A small masked image model, trained from scratch.
Data: 203450 training examples, 60.8 epochs.
Rows from block 7, named by matrix and row number. Each number is 128 + 32 x the weight over its row's rms, rounded and kept within 0 to 255. All counts start at 0. After the name is the row's rms in percent of the matrix's.
# conv: 3x3 conv (model.blocks.7.conv.weight, 144x144x3x3), inputs 32-47, a 3x3 kernel for each
conv.76 110 [104 116 105 110 131 107  86 141 120  99  87 174 116  65 171 142  95 151  81  97 135 101 157  84 112 182  61 136 115 194 124 118 154 153 128 230 149 125 116  87 121  78  90 130 138  92 107 103 115 121 173 101 110 167 110 174 193 144 148 198 144 154 125 109 152 105 109 124  84 111 134 124 135 111 101 159 127 150 171 151 163  89 121 120  69 118 117 125  95 129 151 179 135 135 141 112 175 170 130 161 138 122  49  27  44 118 189 124 135 115 156 117  80 158 157 153 164 124 139 125 173 120 180 128 120 144 144 146 163 135 157 134 189 133 159  99 130 135 148 143 149 140  94 105]
conv.77 102 [143 134 130 140 159 168 123 162 165 112 124 109 139 122 134 153 141 114 139 146 175  55 180 165   2  76  76 101 107 255 169 154 232 146 144 251 117 129 141 122 117 177 109 181 115 182  81  89 137 144 142 109 106  99 124 116 127  94 113 167 120  89 108 122 122 141 134 163 120 173 168 149 127  91 133 101 125  91  83 138 120  89  99  78 138 172 133 157 181 124 155 151 122 121 100  95 132 104 115 106 237 152 112 181 138 123 202 136 126  92  77 163 122  91  95  68  61 105  76 139 107 126  95 132 128 121 124 122 111 158 157 127 150 154 154 122 160 128 154 138 162 156 130 131]
conv.78 096 [ 86 123 132 129 132 134 119 139 114 164 148 127 101  82  99 111 137  91 123 117 186 148 153 185  99  81 111 143 136 135 148 143 112 135 136 100 151 173 153 145 171 127 160 111 128 137 176 142 129 100 127 138 103 121 145 128 128 169 176 148 141 163 134 136 124 106 134  87 145 117 111 130 133 138 146 153 101 117 123 140 100 118 162 138 191   8 123 176 138 120 147 145 144 159  59 182 101 116 112 147 133 163 142 125 173 139 117 211 131 177 142 138 193 132 119 128 128 143 148 123 128 112 111 141 127 108 129 101 137 147  82 158 142 140 104 114 110 121 139 120 147 120  85 126]
conv.79 097 [132 135 111 132 151  91 130 115 131 123 126 123 146 115 141 141 132 131  82  64 135  76  95 145 104 139 130 155 126 130 104 137 117 104 122  99 115 149 129 139  85 174  94 124 137 163 116 142 109 149 125 121 159 150 129 120 129 126  97 145 137  65 144 104 149 129 132  50 101 116 151 100 151 107 123 149 114 132 166 140 150 127 133 126 134  99 142 164 114 118 114 103 130 100 122 139 132 143 128  85  96  66 135 161  56  65 107  61 146 139 115  89 128 135 136 129 115  99  99 149 127 176 104 145 117 112 119 105 112  79 115 187  96 126 191 140 117 119 189 184 180 132 117 121]
conv.80 093 [126  97 144  99  58  63 131 166 152 107 154 160 144 113  87 102 135 161 148 122 106 117 108 102 155  89  94 182 132 116 167 141 116 139  99 108 115  90 144 108  77 159 145 219 193 126 168 135 151  99 133 117 116 128 169 121 153 131 154  96  97 132 140  99 116 117 165  76 103 133  98 127 114 106 120 125 116 120 140 153 133 148 108 121  99 124  86  91 113 127  94 113 124 107 159 136  99 120  90 112 112 127 142 116 146 191 151 136 112 115 106 194 213 155 135 146 100 152 166 140  65 103 157 108 103 138 114 153 119 156 147 116 120 103 129 137 115 125 123  96  87 117  98 135]
conv.81 105 [117 165 171 165 115 136 131 136 142 156 139 106  87 126 173 135  80 131 173 167 134 128 108  63 136 119 125 143 156 156 131 115 137 159 149 128 128  91 137 161 198 122 125 114 193  97 118  86 112 134  97 104 131 111 130 123 116 149 133 146 121 108 124 130 118 169 170  88  87 113 106 113 116  87 126 125 112 108 147 119 135 164 160 145 161 220 123 112 187 156 139 162 133 102 154 163 141 136 160  79 100 142 108 119 157 169 122 188 136 145 117 111  88  82 140 145 133 127  83 152 120  85 121 136 112 137 111 131 107  91 107 166 114  85 102 111 125 174 143 223 149 133 177 143]
conv.82 106 [124 159 125 108  26 114 117 157 137 126 101 106 140  59 172 119 169 112 137 153 114 153 147 128 159 187  96 107 156 154 117 114 134 148 174 159 120 117 138 127 102 137  92 182 118 133 110 131  99 115 141  83  93 149 116 100 155 134 160 165 126 160 118 159 129 121 114  49 164 143 120 121 131 100 115 126 100 159 102  96 128 107 176 179 107 161 145 162 152 159 127 114 105  93 144 109 114 131 121 120 142 120 122 144 116  96 134 136 126 127 142  98  52 137  95 129 102 133 150 151 162 142 173 150  59 132 151 142 119  92 127  64 126 171 113 154 141 113 122  56  86 133 140 121]
conv.83 107 [138  95 128 184 114 143 141  76 182 111 116 150  79  16 130 117 121 113  48 140 115 116 124  93 119 109 151 136 147 181  96 108 120  99 129 151 137 132 140 149 133 113 144 152 125 105 106 129 123  99 119 107 109 123 110 123 139 138 141 114 135 160 123 166 197 127  64   0  39 143 105 125 166 144 128 142  85  95 169 115 168  97 150 126  87  85  64 124 132  70 119  94 126 149 244 164 108 118 126 121  94 137 134 130 111 139 149 111 128 142 124 209 174 194 120 157 153 129  93 112 123 140 175 163 160 134 151 119 132 111 135 119 139 125 157 107 118 122 108  97  76 118 111 125]
conv.84 103 [129 150 113 130 144  88 149 128  98 155 189 117 160  59 141 137 112 139 129 102 178  70  96 246  97 112 102 123 102 134 119  87  85 121  97  85 161 160 134 162  84 135 110  78 149 127 130 139 132 144 113 137 139 128 111 188 129 111 121 142 134 160 142  63 163 136  87 109 113 178 142 130 145  99 117 118  76 106 169 123 131 137 169  98 136  87 126 129 113 105 131 114 112 100  42 127  75  77 137  58  83 108 185 117  93 154 149 112 103  40 102 105  66 116 145 135 175 118  80 109 156 175  87 106 142 125 128 153  97 141 154 145 139 168  99 146 156 120 142 130 133 112 146 117]
conv.85 102 [ 85 105 101 128 162  53  93  39 139  91  93 117 124 128 100  84 131 126 106 134 129 134 139 148  85  86 134  23 108 105  86  99 112 153 138 131 145 147 142 120 161 112 114 151 113 176 137 100 171 123  73  94  87  58  94  98 162 161 176 147 144 147 152  99 137 100  85 152 118 156 116 119 144 171 157 122  95 146  83 112 112 121 193 139  91  92 132 124 130 129 135 139 128 140  97 180 135 173 122   0  66 118 255 160 160 160 149 148 151  87 119 110 132 124 166 142  99 111  97 113  93 204 142 140 161  78 177 136 133 157 142 171 144 192 132 143 134  79 154 211 147 102 116 119]
conv.86 109 [ 91  80  96  96 165 100 152 119 108 126 149 134 212 143 124 156 150 162 117 133 130 149 144 158 106 123 132 139 130 134 125 124 157 139 122 153 113 124 132  92 153 106 148  83 140 118 129 165 186 132 159 121 103 113 158 179 146 136 121 149 102 135 116 115 164 106 255  64 149 148 128 125 143 139 112 151 142 153 141 118 126 139 137 122 152  27 149 110 101 131 133 143 152 126 104 116 123  85 115 102 134 151 130 138 141 114 127 123 115 106 103 168 122 143 124 144 153 123 144 129 171 113 148 109 131 118 120 124 143 142  82 139  74  94 141 115 154 133 123 120 116 130 121 131]
conv.87 104 [131  95 127 149 109 117 116 172 118 161 132  97 146 118 181 131 107 110 119 156  74 151 148  83 157 113 118  76 169 158  80 170 140  95 123 107 150 160 155 117 198 170 118 134 122 173 106  68 124  99 127 108 138 104 134  58 105 115 120 141  84  96  94 127 107 155  84  93 147 124 121 136  98 110 114 131  56 107 131  93 143 131  95 140 141 144 125 136  81 109 115 119 135 108  87 128 140 128 128 155 157 179 162 132 134  99 166 109 157 140 155 181 153 103 146 140 110  73 119 129 167 172 140 137 161 113  97 132 138 139 106 139 162 129 126 130 125 132  93  79 120 127 109 121]
conv.88 100 [156 145 151  98  99 102  93 135 130 128  99 159 143  67 118 138 121  90 136 112 141 126  48 144 169 143 180  86 125 146  47 119 149 122 121 131 133 125 107 113 227 150 184 107 162 143 155 120 133 134  95 150 130 142 163  64 137 177   9 106 131  72  95 130 115 159 185 240 168 129 142 141 129 134 170  79  94 144 127 109 128 142 125 108 140 185 132 127 106 158 139 122 150 170  52 113 175 155 178 140 125 146  90 148 145 118 122 206 149  77  99 150 100 176 136  83 143  96  81 113  72 127 155  96 135 147 114 133 148 110  84 127 116 103  94 190 128 130 146  77 157 125 146 146]
conv.89 104 [125 170 151  98  78 132  85  69 111 151 152 129 122 162 159 114 146 137 119 119  79 114  56 114 112  87  87  77 115 137 107 117 138 109 131  95  94  59  93 148 102 116 162  98  81 119 148 153 112 131 121 127 154 213 111 108  92 134 153 121 135 100 139  50  76 136 126 172 111 157 126 149 117 189 143 143 109 103 133 116  89 166  87  65 168 223 183 144 181 140 107  41  88 105  89  89 116 180 150 111 179 117 154 154 167  88 120 106  86  74 121 167 112 119 140 173 176 137 103 139 142 133  68  96  88  91 147  40 127 139  34 106 135 133 103 125 168 126 124 144 115 102  96 122]
conv.90 101 [ 71 125 100  84 121 155 122 112 123 152 115 111 109  87 156 140 168 162  98 146 134  74 125 163 128 134 136 108  71  73 112 136 154 177 185 146  97 140 136 118 145 100 108 109 109  74 102 123 113 121 122  84  95 137 130 109 163 119 102 156 150  98 133 168 227 139 148  80  67 128 144 156 116 188  85 139 132  93 155 110 111 151 120 129 210 144  97 139 152 143  99 100  94 181 123 135 151 119 106  35  55   0 114 177 150 139 147 170 193 145 127 192 110 115 133 120 114 192 162 162 135 140 124 119 159 156 122 163 133 140 113 172 154 152 150 137 135 184 121 133 174 154 115 124]
conv.91 108 [151 150  83 108 167 153 105  94 128 134 121 145 102 127  80 122 111 150 146 117  89 145  90  97 112 116 110 163 117 140 150 146 130 176 141 119 137 131 129 129 160 121 126 124 150 116 167 162 114  85 150 139 150 124 162 151 167 141 130 150 130  97 124 100 235  93 115 135 145 136 126 130 127  75 114 115  98 129 132 131 111 132 113 149 117  55 169 125 131 134 119  96 129 142 140 164 120 140 117 142 148 122 127 136 115 143 113 133 123 132 110 143 137 104 158 119 107 100 125  75 103 212 133 113 163 155 139 143 138 116 145 149 134 142 135 117  68 100 148 102 149 122 117 106]
conv.92 100 [146 169 174 148 189 168 148 160 143 119 150 152 146 108 152 155 121 150 106 217 154 111 147 150 138 175 121  85 126 133  85 103 115 129 122 134 102 119 104 142 136 124 100 114 119 132  85  96 102 170  85  94  87 112 114 179 100 145 162 121  78 157  95 184 149 127  87 200  69 166 135 153 114 141 103 129 179 144 104 107 131  92 125 108 119 107 124 116 153 118 167 145 142  95  70 149 125 140  71 160 104 214  81  47  94 137 153 120 102 179 129 108 179 127 141 152 144 106 152 104 139 150 134 134 102  77 139 154 119 164 176 166 124 108 106 125 177 121  77 148  85  96 161 122]
conv.93 106 [ 64 106  82 111 134 126  99 156 124 104 120 146  92 106  97  82 114 130 136  98  97 147 139 108 178  99 126 131  72 112 108 131 110 112 158 148 150 137 177 156 136 176 127 127 145 166 126 121  97 123 129 122 181 142 108  82 136 166 137 129 131 117 162 156 106  95 104 144 120 115 114 123 134 140 229 112 125 126 119 141  88 115 149 123 114 117 117 114  99  85 141 163 138 135 111 147 109 130  80 104 173 119 144 190 166  79 149 130 119 123 160  70 115 131 120 140 126 146 154  79 132 204  71 113 126  76  99  91  99 117 146  74 119 123 129 144 165  97 196 133 167 146 191 195]
conv.94 090 [122 151 115 117 135  80 109 154 126 140 137 131 128 140 181 145 145  89 100 116 140  75 139 137 147 150 130 142 128 170  90 115 130  92 142 152 136 118 141 124 185  79 147 124  97 150  91 131 134 155 161 108 132 130 121 137 156 101 106 173 142 132 117 119 140  81 101 193 126 120 126 132 132 195 142 102 118 123 143 150  91 125 116 142  96 110 183 116  94  98 105 149 110 140 131 169 162 111 108 175 101 234 157 115 135 141 140  96  86  60 114  98 210 171 124 116 168 134 106 151 120  68 166 140 123 133 138 148 136 131 156 162 148 163 189 161 158 141 172 176 105 167 167 144]
conv.95 109 [129 135 129 118 100 170 115 136 170 125 129 127 127 125 117  87 108 109 118 120 111 105 130 115 107 120 113 113 122 124  99 125 116 104 108 139 117 131 128 128 143 129 123 153 152 114 130 165 118 158 143 126 154 121 107 145  99 123 122 124 128 173 114 145 117 126 139 112 129 111 120 138 140 134 123 122  87 119 148 166 119 138 133 123 108 154 104 168  24 131 132 119 135 125 155 117 113 177 100 106 118 101 121 140 117 131 140  79 131 121 123  93 142 148 130 114 137 123 161 124 124 157 117 112 105 108 140 131 130 133 100 116 133  82  95 109 115 127 125 141 108 124 111 126]
conv.96 098 [109  83  95 105  58 113 123 149  99  69 109 150  65 120  86  93 129 116 135 110 141 103 103 125 103  57 114 137 148 142 114 136 119  65  96  93 132 175 127 163 118 110 147 135 124 129 140 111 169 151 130 117 126 100  77 173 104 117 129  95 160 111 135 138 199 111  88 103 136 135 126  97 140 193 118 117 174 116 105 140 139 112 139 116 125 198 116  92 134 135 134 132 133 107  92 128 113  71 148 118 140 229 108  94 137 128 117  84 148 154 149 120 129 139 169 159 139 132 115 113 133  46 134 121 158 110 136 134 160 151 176 159 152 137 146 121 144 151 160 137 127 166 152 151]
conv.97 097 [112 111 106 100 156 110 106  86 109 128 108 123 146 150 174 137 150 130 112 103 137 180 169 127 131 118 103 127  94 121 142 103 125 117 139 152 164 144 126 155  79 133 122 116 140 102  95 101 174 180 125 106 138  99 124 101 105 158 185 119 124 137 118 147 136 136 115  50 147 142 133 143 123   0 130 140 116 125 134 103 115 141 145 206 186 146 104 117 123 131 138 167 103 184  34 123 141 187 132 139 149 101 141 145 120 127 143 164 112 171 117 117 165 165 109 150 155 110 124 137 106 108 130 128  98 127 128 148 133 181 161 111 151 138 108 166 126 120 163 123 129 144 126 107]
conv.98 099 [120 109  93 112 101 104 142 142 176 107 123 106 175 101  82 149 172 123 105 113 127  46  94  73  86 116 109 106 132 135 106 129 116 114  98 109 110 102 106 135 177 115 141 115 147 157 177 148 134 127 128 136 123 155 113 151 116 129 103 170 121  95 119 127 169  88  87  98 133 144 184 126 163 168 181 134 173 137  84 124 149  93 134 118 124 116 117 148 127 140 154 122 124 169 124 122 137 153 166  85  74 102 102 100 130 137 160 146 102 139 122  95 177 152 129  84  92 152 153 156 138 186 169 134 128 139 124 166 119 121  99 109 165 144 144 158 148 154 170 157 168  99 118  97]
conv.99 110 [157  99 140 131 162 151 139 120 129 101 121 121 131  71  94 153 140 116 119 129 123 127 131 129  97 116 126 150 139 133 168 120 149 109 106 126 139 155 133  72 176 111 102  63 121 147 118 127 109 107 118 106 101 123 109 144 124 159 151 136 102 131 135 111 158 136 255 191 221 137 111 106 142 127 143  96  97 130 123 141 134  88 110 111 142  37  88  84 111 131 108 124 138 109 138 164  95 126 137 100 134 138 110 143 114 107  99 108 153 129 108 123  86 123 131 133 132 116 155 132  75  76 132 145 130 129 131 106 125 193 176 170  82 100 104 155 132 136 107 130 115 109 125 122]
conv.100 117 [129 132 133 144 124 133 134 136 157 128 149 137 115 118  92 131 105 128 136 117 114 109 103 131 107 115 118 112 125 127  93 129 131  55 125 133 131 141 127 111 133 153 150 126 171 135 142 141 121 135 132 117 123 132 130 148  96 165 152 118 175  98 134 119 154 124 164 130 130 135  75 152 138 135 129 128 113 140 102 147 119 154 121 125 139  80 124 176 170 117 120 122 130 105 178 133 144 144 115 133 116 129 111 121 147 150 114 136 120 149 124 108  91 102 109 167 114 127 128 116 137 128 143 133 110 134 149 132 127 130 160 123 131 169 119 112 126 130 135 141 116 135 143 123]
conv.101 086 [170 140 120 148 149 130 100 130 117 111 128 112 134  83 121  98  97 143 135  68 188 152 132 146 171 159 102 161 150 125 150 152 137 150 105 133 115 121 128 133  86 133  87 162 132 159 113  91 126  84  40 130 120 109  87  91 132 124 117 125 139  89  97  92 145  72 149 124 123 114 142 132  78 113 149  85 125 155 127  91 117  93 127 147 122 255 119 140 165 107 116 153 111 163 255 105 152 139 132 188 135 207  95 109 167 102 139  98 147 125 112 147 115 153 153 159 160 157  85 163 166 134 155 107 133 103 149 135 148 177 202 145 121 160 140 176 114 114 116 110 175 121 128 126]
conv.102 105 [ 98  96 107  85  65  86 134 109  95 108  91 128 122 111 134  84 133 179 255 180 109 255 140 126 255 145 128 153 223 128 157 198 132 149 223 134 152 131 129 104 113  88 105 119 125  96 101 156  80  99 126 131 178 103 140 140  93 118 169  84 129 171 186 111 146 112 143 212  87 140 160 111  98 143  76 124 120  89 110 129  87 124  97 129 122 102 117 137 113 154 139 130 100 100 117  98 139 175 138 255 167 165 140 125  80 165 140  79 143 139 129 115 142 173 144 132 129 126 100 176 177 135 157 110  85 235 117 140 115 140 135 133 136 139 171 157 153 116 181 112 167 157 120 129]
conv.103 096 [ 99 132 122 116 165 137 129 133  97  89  79 148 198 143 133 143 111  93 189 181 167 129 113 187 148 141 178 138 111  96 142 133 158 155  92 120 114 152 127 121 137 175  89 114 153 104 139 131  94 163 143 106 147 143 110  69 125 176 126 106 157 119 152 112 144 117 112 128 105 118 148 109 118  72  60  99 117  92 129  72 113 120 121 125 145 123 102 129 124 108 134 152 147 140 105 194 125 166 148 159 178  87 120 169 124 122 158  96 111 122 155 153 156 139 137 162 125 111  95 115 156 146 153 147 186 146 177 169 179 151 157 119 104 129 100 149 148 117 182 171 156  87  91 164]
conv.104 097 [127 154 130 141 147 139 112 112 120 131 161 124 147 179 150  85 118 160 112 127 106 168 201  72 127 133 119 104 100 138 147 112 147 223 142 205 110 128 114 173  91 122 107 162 114  44 148 172 164 141 154 102 108 137 137 106 166  79 206 125  62 187 118 115 132 150  22 182 186 178 149 135 130 133 113 126 173 122 159  73 170 138 107 110 106 153  80 105 175 132 148  98 133  88  75 105 162 133 167  66 161  53 135 203  69 111 143  80 111 115 115 161 151 135 149 120 145 120 129 143 101 189  58 130 147  94 124 103 132 137  77 141 129 158 141 114 163 152 115 130 119 113 132 119]
conv.105 102 [131 109 149 103  63 160 143 142 140 131 184 147 116 115  98 145 120  93 135 138 125 114  93 123  88 119 123 117 132 143 125  98 117 122 117  94 127 136 101 173 101 124 140 166 128 137 135 162 148 172 165 109 119 141 157 116  80 107 151 126 122 143 122 159 137 163 199  91 107 110 143 146 151 162 115 143 159 116 136 126 145 103  85 102 158 255 129 171 100 127 135 103 158 137 217 138  97 104 139 171 171  32 129 165  14 120 139  68 117 108 125 123 139 136 144 117 106  75 144 138  90 137  98 118 136 125 115 181 118 122 253 123 137 165 120 147  97 120 111 149 151 145 134 135]
conv.106 104 [107 117  85 111 131 151 130 164 133 156 126 161 144 180 189  93 135 142 255 158 163 156 156 144 185 161 140 183 216 174 140 151 129 100 143 117 161 170 120 124  63 111 124 146 114  44  52 117  75 101 154  89 108 173 126 105  98 118 107 137 121 141 108 148 136 112  48  10  47 104 145 132 144  81 129 122 121 108 129 126  80  95 120 105 100 126 140  96 133 142 154 121 152 133 137 164 122 123 133 198 206 152 170 186 174 143 157 163 132 147 121 157 221 145 150 129 131 127 176 120 132 183 111 112 122 104 107  96 123 110 100 122 159 144 151 133 201 141 183 240 166 154 176 160]
conv.107 108 [ 89  72  43 178  18  24 107 112  77 127 101 115 145 107 137 134  47 147 116 125  72  95 111  45  79 117  60 145 129 169 160 119 179 172 163 153 153 131 104 107 142  47 143 202 184 110 118 137 174 186 154 121 140 122 114 116 121 143 110 162 129 123 111 161 172 157 101 172 130 142 122 115  81 121  85 108 165  85 127 115  94  85  95  87 116 172 109 122 139 136 146 135 122 144 115 153 127  86 103  79 118 122 119 148 164 126 159 117 127 124 129 135 111 148  80 112 137 120 116 164  93 154 114 140 101 101 115 113 119 139 145 178 152 146 100 138 126  77 174 118 106  94 132  82]
conv.108 110 [112 121 118  90  77 134 107 128 129 158 117 118 159  96 124 103 114 106 132 128 113 119 138 112 144 130  85 134 164 142 119 131 122  96 106 117 164 140 153 184 255 141 135 121 123 111 124 165 127 167 204 134 132 141 150 110  94 164 163 135 124 157 108 142 118 137 150 101 113 108 113 133 139 103 172 135  62 147 122 122 118 138 141 125 146 120 115 153 103 126 143 125 115 125 247  79 144  92 124 144 150 109 121 128  93 128 145 131 146 157 141 147 134  95 117 143 155 138 167 150  69  92  87 138 124 109 108  99 115 137 153 182 171 121 139 179 104 115 151 168  35 121 125 102]
conv.109 110 [ 53 142 118 137 156 126 116  97 183 101 150 139 111 131 113 118 133 118 229 113 118 198 115  98 121 109  79 125 157 103 182 203 139 125 169 171 119 132 135  55  87 149  70 105 111  70 116 152 210 110 111 203 138 124 148 167 108 119 131  58 145 176 104 147 176 165  99 160 119  84 126 111 128 172 141 141 151 157 123 124 130 144 144 120 133 101 105 124 105 128 136 141 114 163 144 135 143 146 157 172 145  70 191 119 100 131 112 113 119 108 119 150 153 158 114 118 158 144 193  92 139 135 101  88 112  93  91 110 127 117 139 114  97 106 145 128 120 131 136 139 155 102 117 130]
conv.110 099 [127 132 182 130 115 182 144 130 174  92 109 111 166 198 121 138 111 112 106 118 120 140 135 152 143 179 206 133 154 120 107 153 116  90 151 121 106 104 116 101  97  21 183  96 108 149 159 141 117 100 106 133 135 119 181 130  56 155 186  98 125 151  85 124 135 117 163  81 113 136 119 120 114  65  88 154  48 106 165 121 194 109 141 102  93 147 158 119 123 132 146 110 131 156  96 109 139 166 156 128 166  96 143 183 156 174 179 159 144 125 128 100 106 127 118  92 105 140 170  98 123 167 151 135 142 118 100 159 100 140 142 114 193 160 134 157 147 119 219 129  79 157 128 151]
conv.111 116 [104  86 152 108 120 110  95  93 121 155 147  69 125 141 146  99 131 103  61  90  95  55 138 105  68 124  95 215 154 129 168 111  85 178 138 133  79  79 128 131 105 139 147 128 117 135 139 132 122 111 127 172 129 125 119 140 146 140 146 142 148 127 113  91 124 117 128 142 127 136 120 101 168 107 144 146 133 149 112 140 144  95  91 103 138 134 114 124 140 115 113 154  96 141 153 134 130 111 170  33 166 116 125 142 111 219  90 112 103 129 104  83 162 132 100 107 133  98 126 148 117 132 120 107 120 112 143 140 157 172 155 158  92  99  84 119 100 139 104 114  90 112  97 110]
conv.112 091 [ 96 141 109 152 185  97 127 130 113  93 131 120 114  82 131 129 110 135 146 117  91 115 182 111  97  74  56  98  86  88 176 243 176 126 128 108 157 141 149 118   0 106 154  98 166 103 143 116 147 173 143 134 124 116 118 148 155 142 138 109 158 184 149 129 150 152 137 144 130 145 123 122 144 130 118 162 177 133 132 146 162 137 128 113 128 142 134 157 117 163 127 152 113 120 123 103  80 122 120 127  94 108 138  98 118 114 112 134 147 199 159 255 255 191 158 151 141 131 142 109 169 100 129 148 118 126  91  99 143 154 124 163 147 159 152  59  90 153  68 121 126  79 121 140]
conv.113 088 [126 103 125  67  52 129 122 143 135 137 119 120 149  63  96 128  91 131 108 155 179 144 177 217 104 147 183 136 122 143 159  86 147 186 119 161 123 124 139 115  92 133 177  99 171  99 125  75 149 176 124 121 142  88 165  99 106 228  80 110 138  97  95 130 105 133  77   0  79 100 122 136 127  60 119 109  85 156 123 141 148 155 162 137 139 152 176 124 125  78 134 123 143 115 150 107 135  99 123 137 166 159 149 127 134 148 128 156 148 103 156 137 182 139 154 132 128 135 119 108 130 163 146 143 122 106 101 118 140 115 136 118 115 126  93 116 107 142 104 150 150 120 125 131]
conv.114 101 [143 158 111 175 171 165 160 121 103  96 106 121 176 139 142 122 150 114 134  99 154 150 159 152  72 116 143 127 196 124 144 160 108 110 143  88 129 130 140  98 110 155 133 122 109 119 112 121 120 128 122 150 150 117 127 137  89 160 186 107 119 137  92 133 160 135 166 170 156 103 134 135 124  66  88 126 167 104 133 130 142 110 139 109 117  94  86 142 135 104 102  99 117 162 140 172  67  89 138 172 195 161 140 185 147  98 109 122 164 146 156 153 158 173 108 113 108 169 111 136 117 124 142 127 157 144 113 142 166 120 165 161 138 165 147 156 123 131 146 141 152  93 111 149]
conv.115 096 [168  99 112 133 124  88 123 116 155 136 118 150 119  66  80 131  92 168 136 110 126 106 157 140 153 149 138 127 111 112 105  81 126 182 135 168 122 142 122 211 118 140 139 142  79 129 142 130 119 159 139 106 132 124 129 110 162  83 118 121 131 110 121  73  70  88 116 168  83  95  88 131 131 140 139 100 119 123 105  91 109 105 124 159 115  81 128 116 152  94 163 173 121 172 137 112 167 194 111 107  42 104 132 134 144 139 102 115 149 120 102 177 255 192 146 123 102 118 142 144 111 132 111 168 134 132 104  89  89 161 114  93 180 138 140 134 130 163 104 154  83 178 146 138]
conv.116 103 [146 106 101 190 108 103 152 162 111 108 149 157 102 143  83 129 107 159 101 135 121  74 148 136 106 107 166 125 133 120  89 145  99  59 132 127 131 105 134 123 145 145 115 151 160 133 100 168 135 126 126 147 135 150 144 105 172 129 137 202 135 146 149 134 159 118 162  91 130 150 170 123  85 121 128 132 146  94 128 140 130  98  93 107  98  99 151 120 146 132  98  81  85 172 188 163 134  94 141 131 132 182  80  73 188 100  85 146 125 111 114  87  57  92 114 114 139 150  99  95 155  68  97 101 132 154 155 123 123 144 141 143 152 163 134  84 132 132 141 132  94 153 122 108]
conv.117 092 [126 156 143 167 165 143 112 142 156 143 156 133 111 131 170 140 149 105 165 149 128 131 162 143  93 131 153 110 137 145 116 159 169 165 138 160 146 136 106 224 203 243 118 119 162 178 121 171 150 151 132 168 116 157 105 125 121 115 113 131 140 156 115 107 118 136 152  69 135 116 105 137 133 128 118 133 134 114 162 205 131 105 137 128 190 147 129 153 128  93 135 123 147 120 253 150 174 116 140 138 122 141 163 149 162 119 134 167 168 135 127 107 151 150 136 105 135 107 121 128 132 185  81 155 147 117 136 140 117 118 140 120  96  35  97 210 198 130 143 169  92 156 175 130]
conv.118 096 [105  84  92  66  25 130 174 134 130 152 138 128 156 238 154 116 114 110 120 154  95  93 114  55 153  76  96 114 131 140 147 138 120 103 102  99 112 127 152 176 155  81 158  56 145 118  99 128 126 146 172 153 150 139 128 137 188 122 154 135 127 149 107 155 158 140 166 210 164 121 128 122 149 185 130 131 162 136 130 157 139 142 104 120 132 235  87 140 130 119 169 114 148 121 125  95 120 105 161 124 136 188 134 133 153 196 152 139 146 140 160 166 110 152 141 122 120 128 146 126 129 141 125 183 116 125 113 129 133 201 126 195 159 140 140 124 122 126  85 113 126 100 116 119]
conv.119 095 [141  91  96  94  73  79 135 118  37 136 120 178 111  98 120 108 155  99 124 158 174  93 127  87 110  90  75 163 170 158 121 180 148  12 134  73 149  85 110 148 107 142 109  74  91  82 112 123 143 125 194 143 188 158 142 101  96 107 158  94  96 142 103 116 110 114  91   0 124 145 135  63 126 103  79 164  26 130 139  78 167 140 128 107 133 164 138 115 126 142 115 115 125 148 129 162 117 166 160 142 163 178 105 120  91  86 158 129 129 112 107 116 134 142  91 121 138 108 175 128 154 165 101  87 178 120 129 119 142 100 169 116 122 164 129  91 130 136  82 144 104  92  84 114]
conv.120 099 [179  92 162 204 107 153 105  94  98 113 114 111 123  62 140 114 137 134 134 173  96 137 115  91  90 141  80 171 181  74 122 126  54 125 120  71 152  88 133  69 131  70 126 166 158 180 198 151 165 139 145 127 161 154 114 125 112 135 113 180 126 156 105 160 124 152  71 105 125 110 126 131 124 114 135 196 143 171 151 159 127 178  86 129 145 131 219 123 138 143  87 121 103  56 137  33 144 116 139 162  61 138 133  80 115 159 157 149 137 163 146 140  90 130 171 153 144  95 162 128  79 110 165 123 158 108 129 120 123  74 160 134  83 125 140 138 116 158 135 165 171 172 175 126]
conv.121 101 [179 106 169 148 118 149 109 116 116 131  79 148 104  98 109 116 171 114  91  83 104  92  77 126 138 161 142 137 135 108 143 162 126 136 117 132 170 140 134 116 188 203 145 104 194 127 159 150 103 145 167 125 105 135 170 117  97 140  90  71 110 130 136 164 209 132 138  53 143 115 159 138 131 132 132 116 106 116  97 124 116 128 141 138 129  65 141 126 101 152 114 118 127 109 255 126 131  93 114 136 140  97 159 133  95 123 134 141 141 105 114 112 163 115 154 141  89  75 100 100 105  61 111 131 120 143 124 115 112 105 194  73 133 146 110 119  74 112 126 121 120 124 124 135]
conv.122 097 [171 145 187 123 129 169 112 136 127 136 126 131 167  81 124 137 151 119 109 138 101 122 153 141 108 145 136 122 136 129 108 121 101 151 156 163  96 107 106  58 255 108 110  78 123 117 123 109  78 138 130 101 125 112 114 152 114 109 101 103 112  99  96 174 152 155 152 176 168 137  88 138 149 147 121 145 152 121 121  97 128 144 140 132  60  79 121 142  63 153 109 110 119 187 255 123  91  93 122  92 152  95 109 121  86 130 135 156 115 128 106 137 178 121 113 118 129 100 114 107 128 164 123 107 120 114 117 109 127 181  56 142 174 199 166 131 126 152 162 150 109 107 113 107]
conv.123 091 [120  71 117 124 114  75 144 148 105 133 119  80 171 181 136 110 129 108 133 135 114 107 119 102 139 117 143 172 143 132 182 132  84 146  81  59 120 114 145 114 190 190 157 115 119 153 159 160 113 126 116 115 119  74 182 100 167 142  96  87 119 126  96  22  97  85 181 174 111 139 151 113 149 137 118 133 147 116 105 143 136 109 101 106 189 123 217 108  97 121 126 185  98 214 255 255 122 104  99 145 127 123 139  94  77 167  93 105 101 143 198  98 168 143 135 144 158 177 128 113 132  76 102 136 118 117  96 127 122 167 158  99 126  71  85 101 162 129 117 205  99 136 116 116]
conv.124 101 [126 163 136 112 138 123 114 154  97 137 166 140 139  84 114 107 128 100  99  99 129 104 129  83 103 106 133 112 128 143  92 119 137  91 121 134 125 134 132  94 167 213 115 149 214 147 176 168 134 175 122 128 126 116 120 128  80 136 111 106 173 160 135 163 140 123 187  51 170 129 153 158 127 134 120 110  81 146  98 152 113 147 200 116 102 109 130 125  90  67 149 133 138 139 194 155 152  77 163 147 158 150 151 124 138 132 106 118 120 140 152 102 255 174 142 120 157 163 188 176 151 143 126 149 116 133 120 131 115 163 126 133 162 132 131 127 121 143  63  86 135 150 132 128]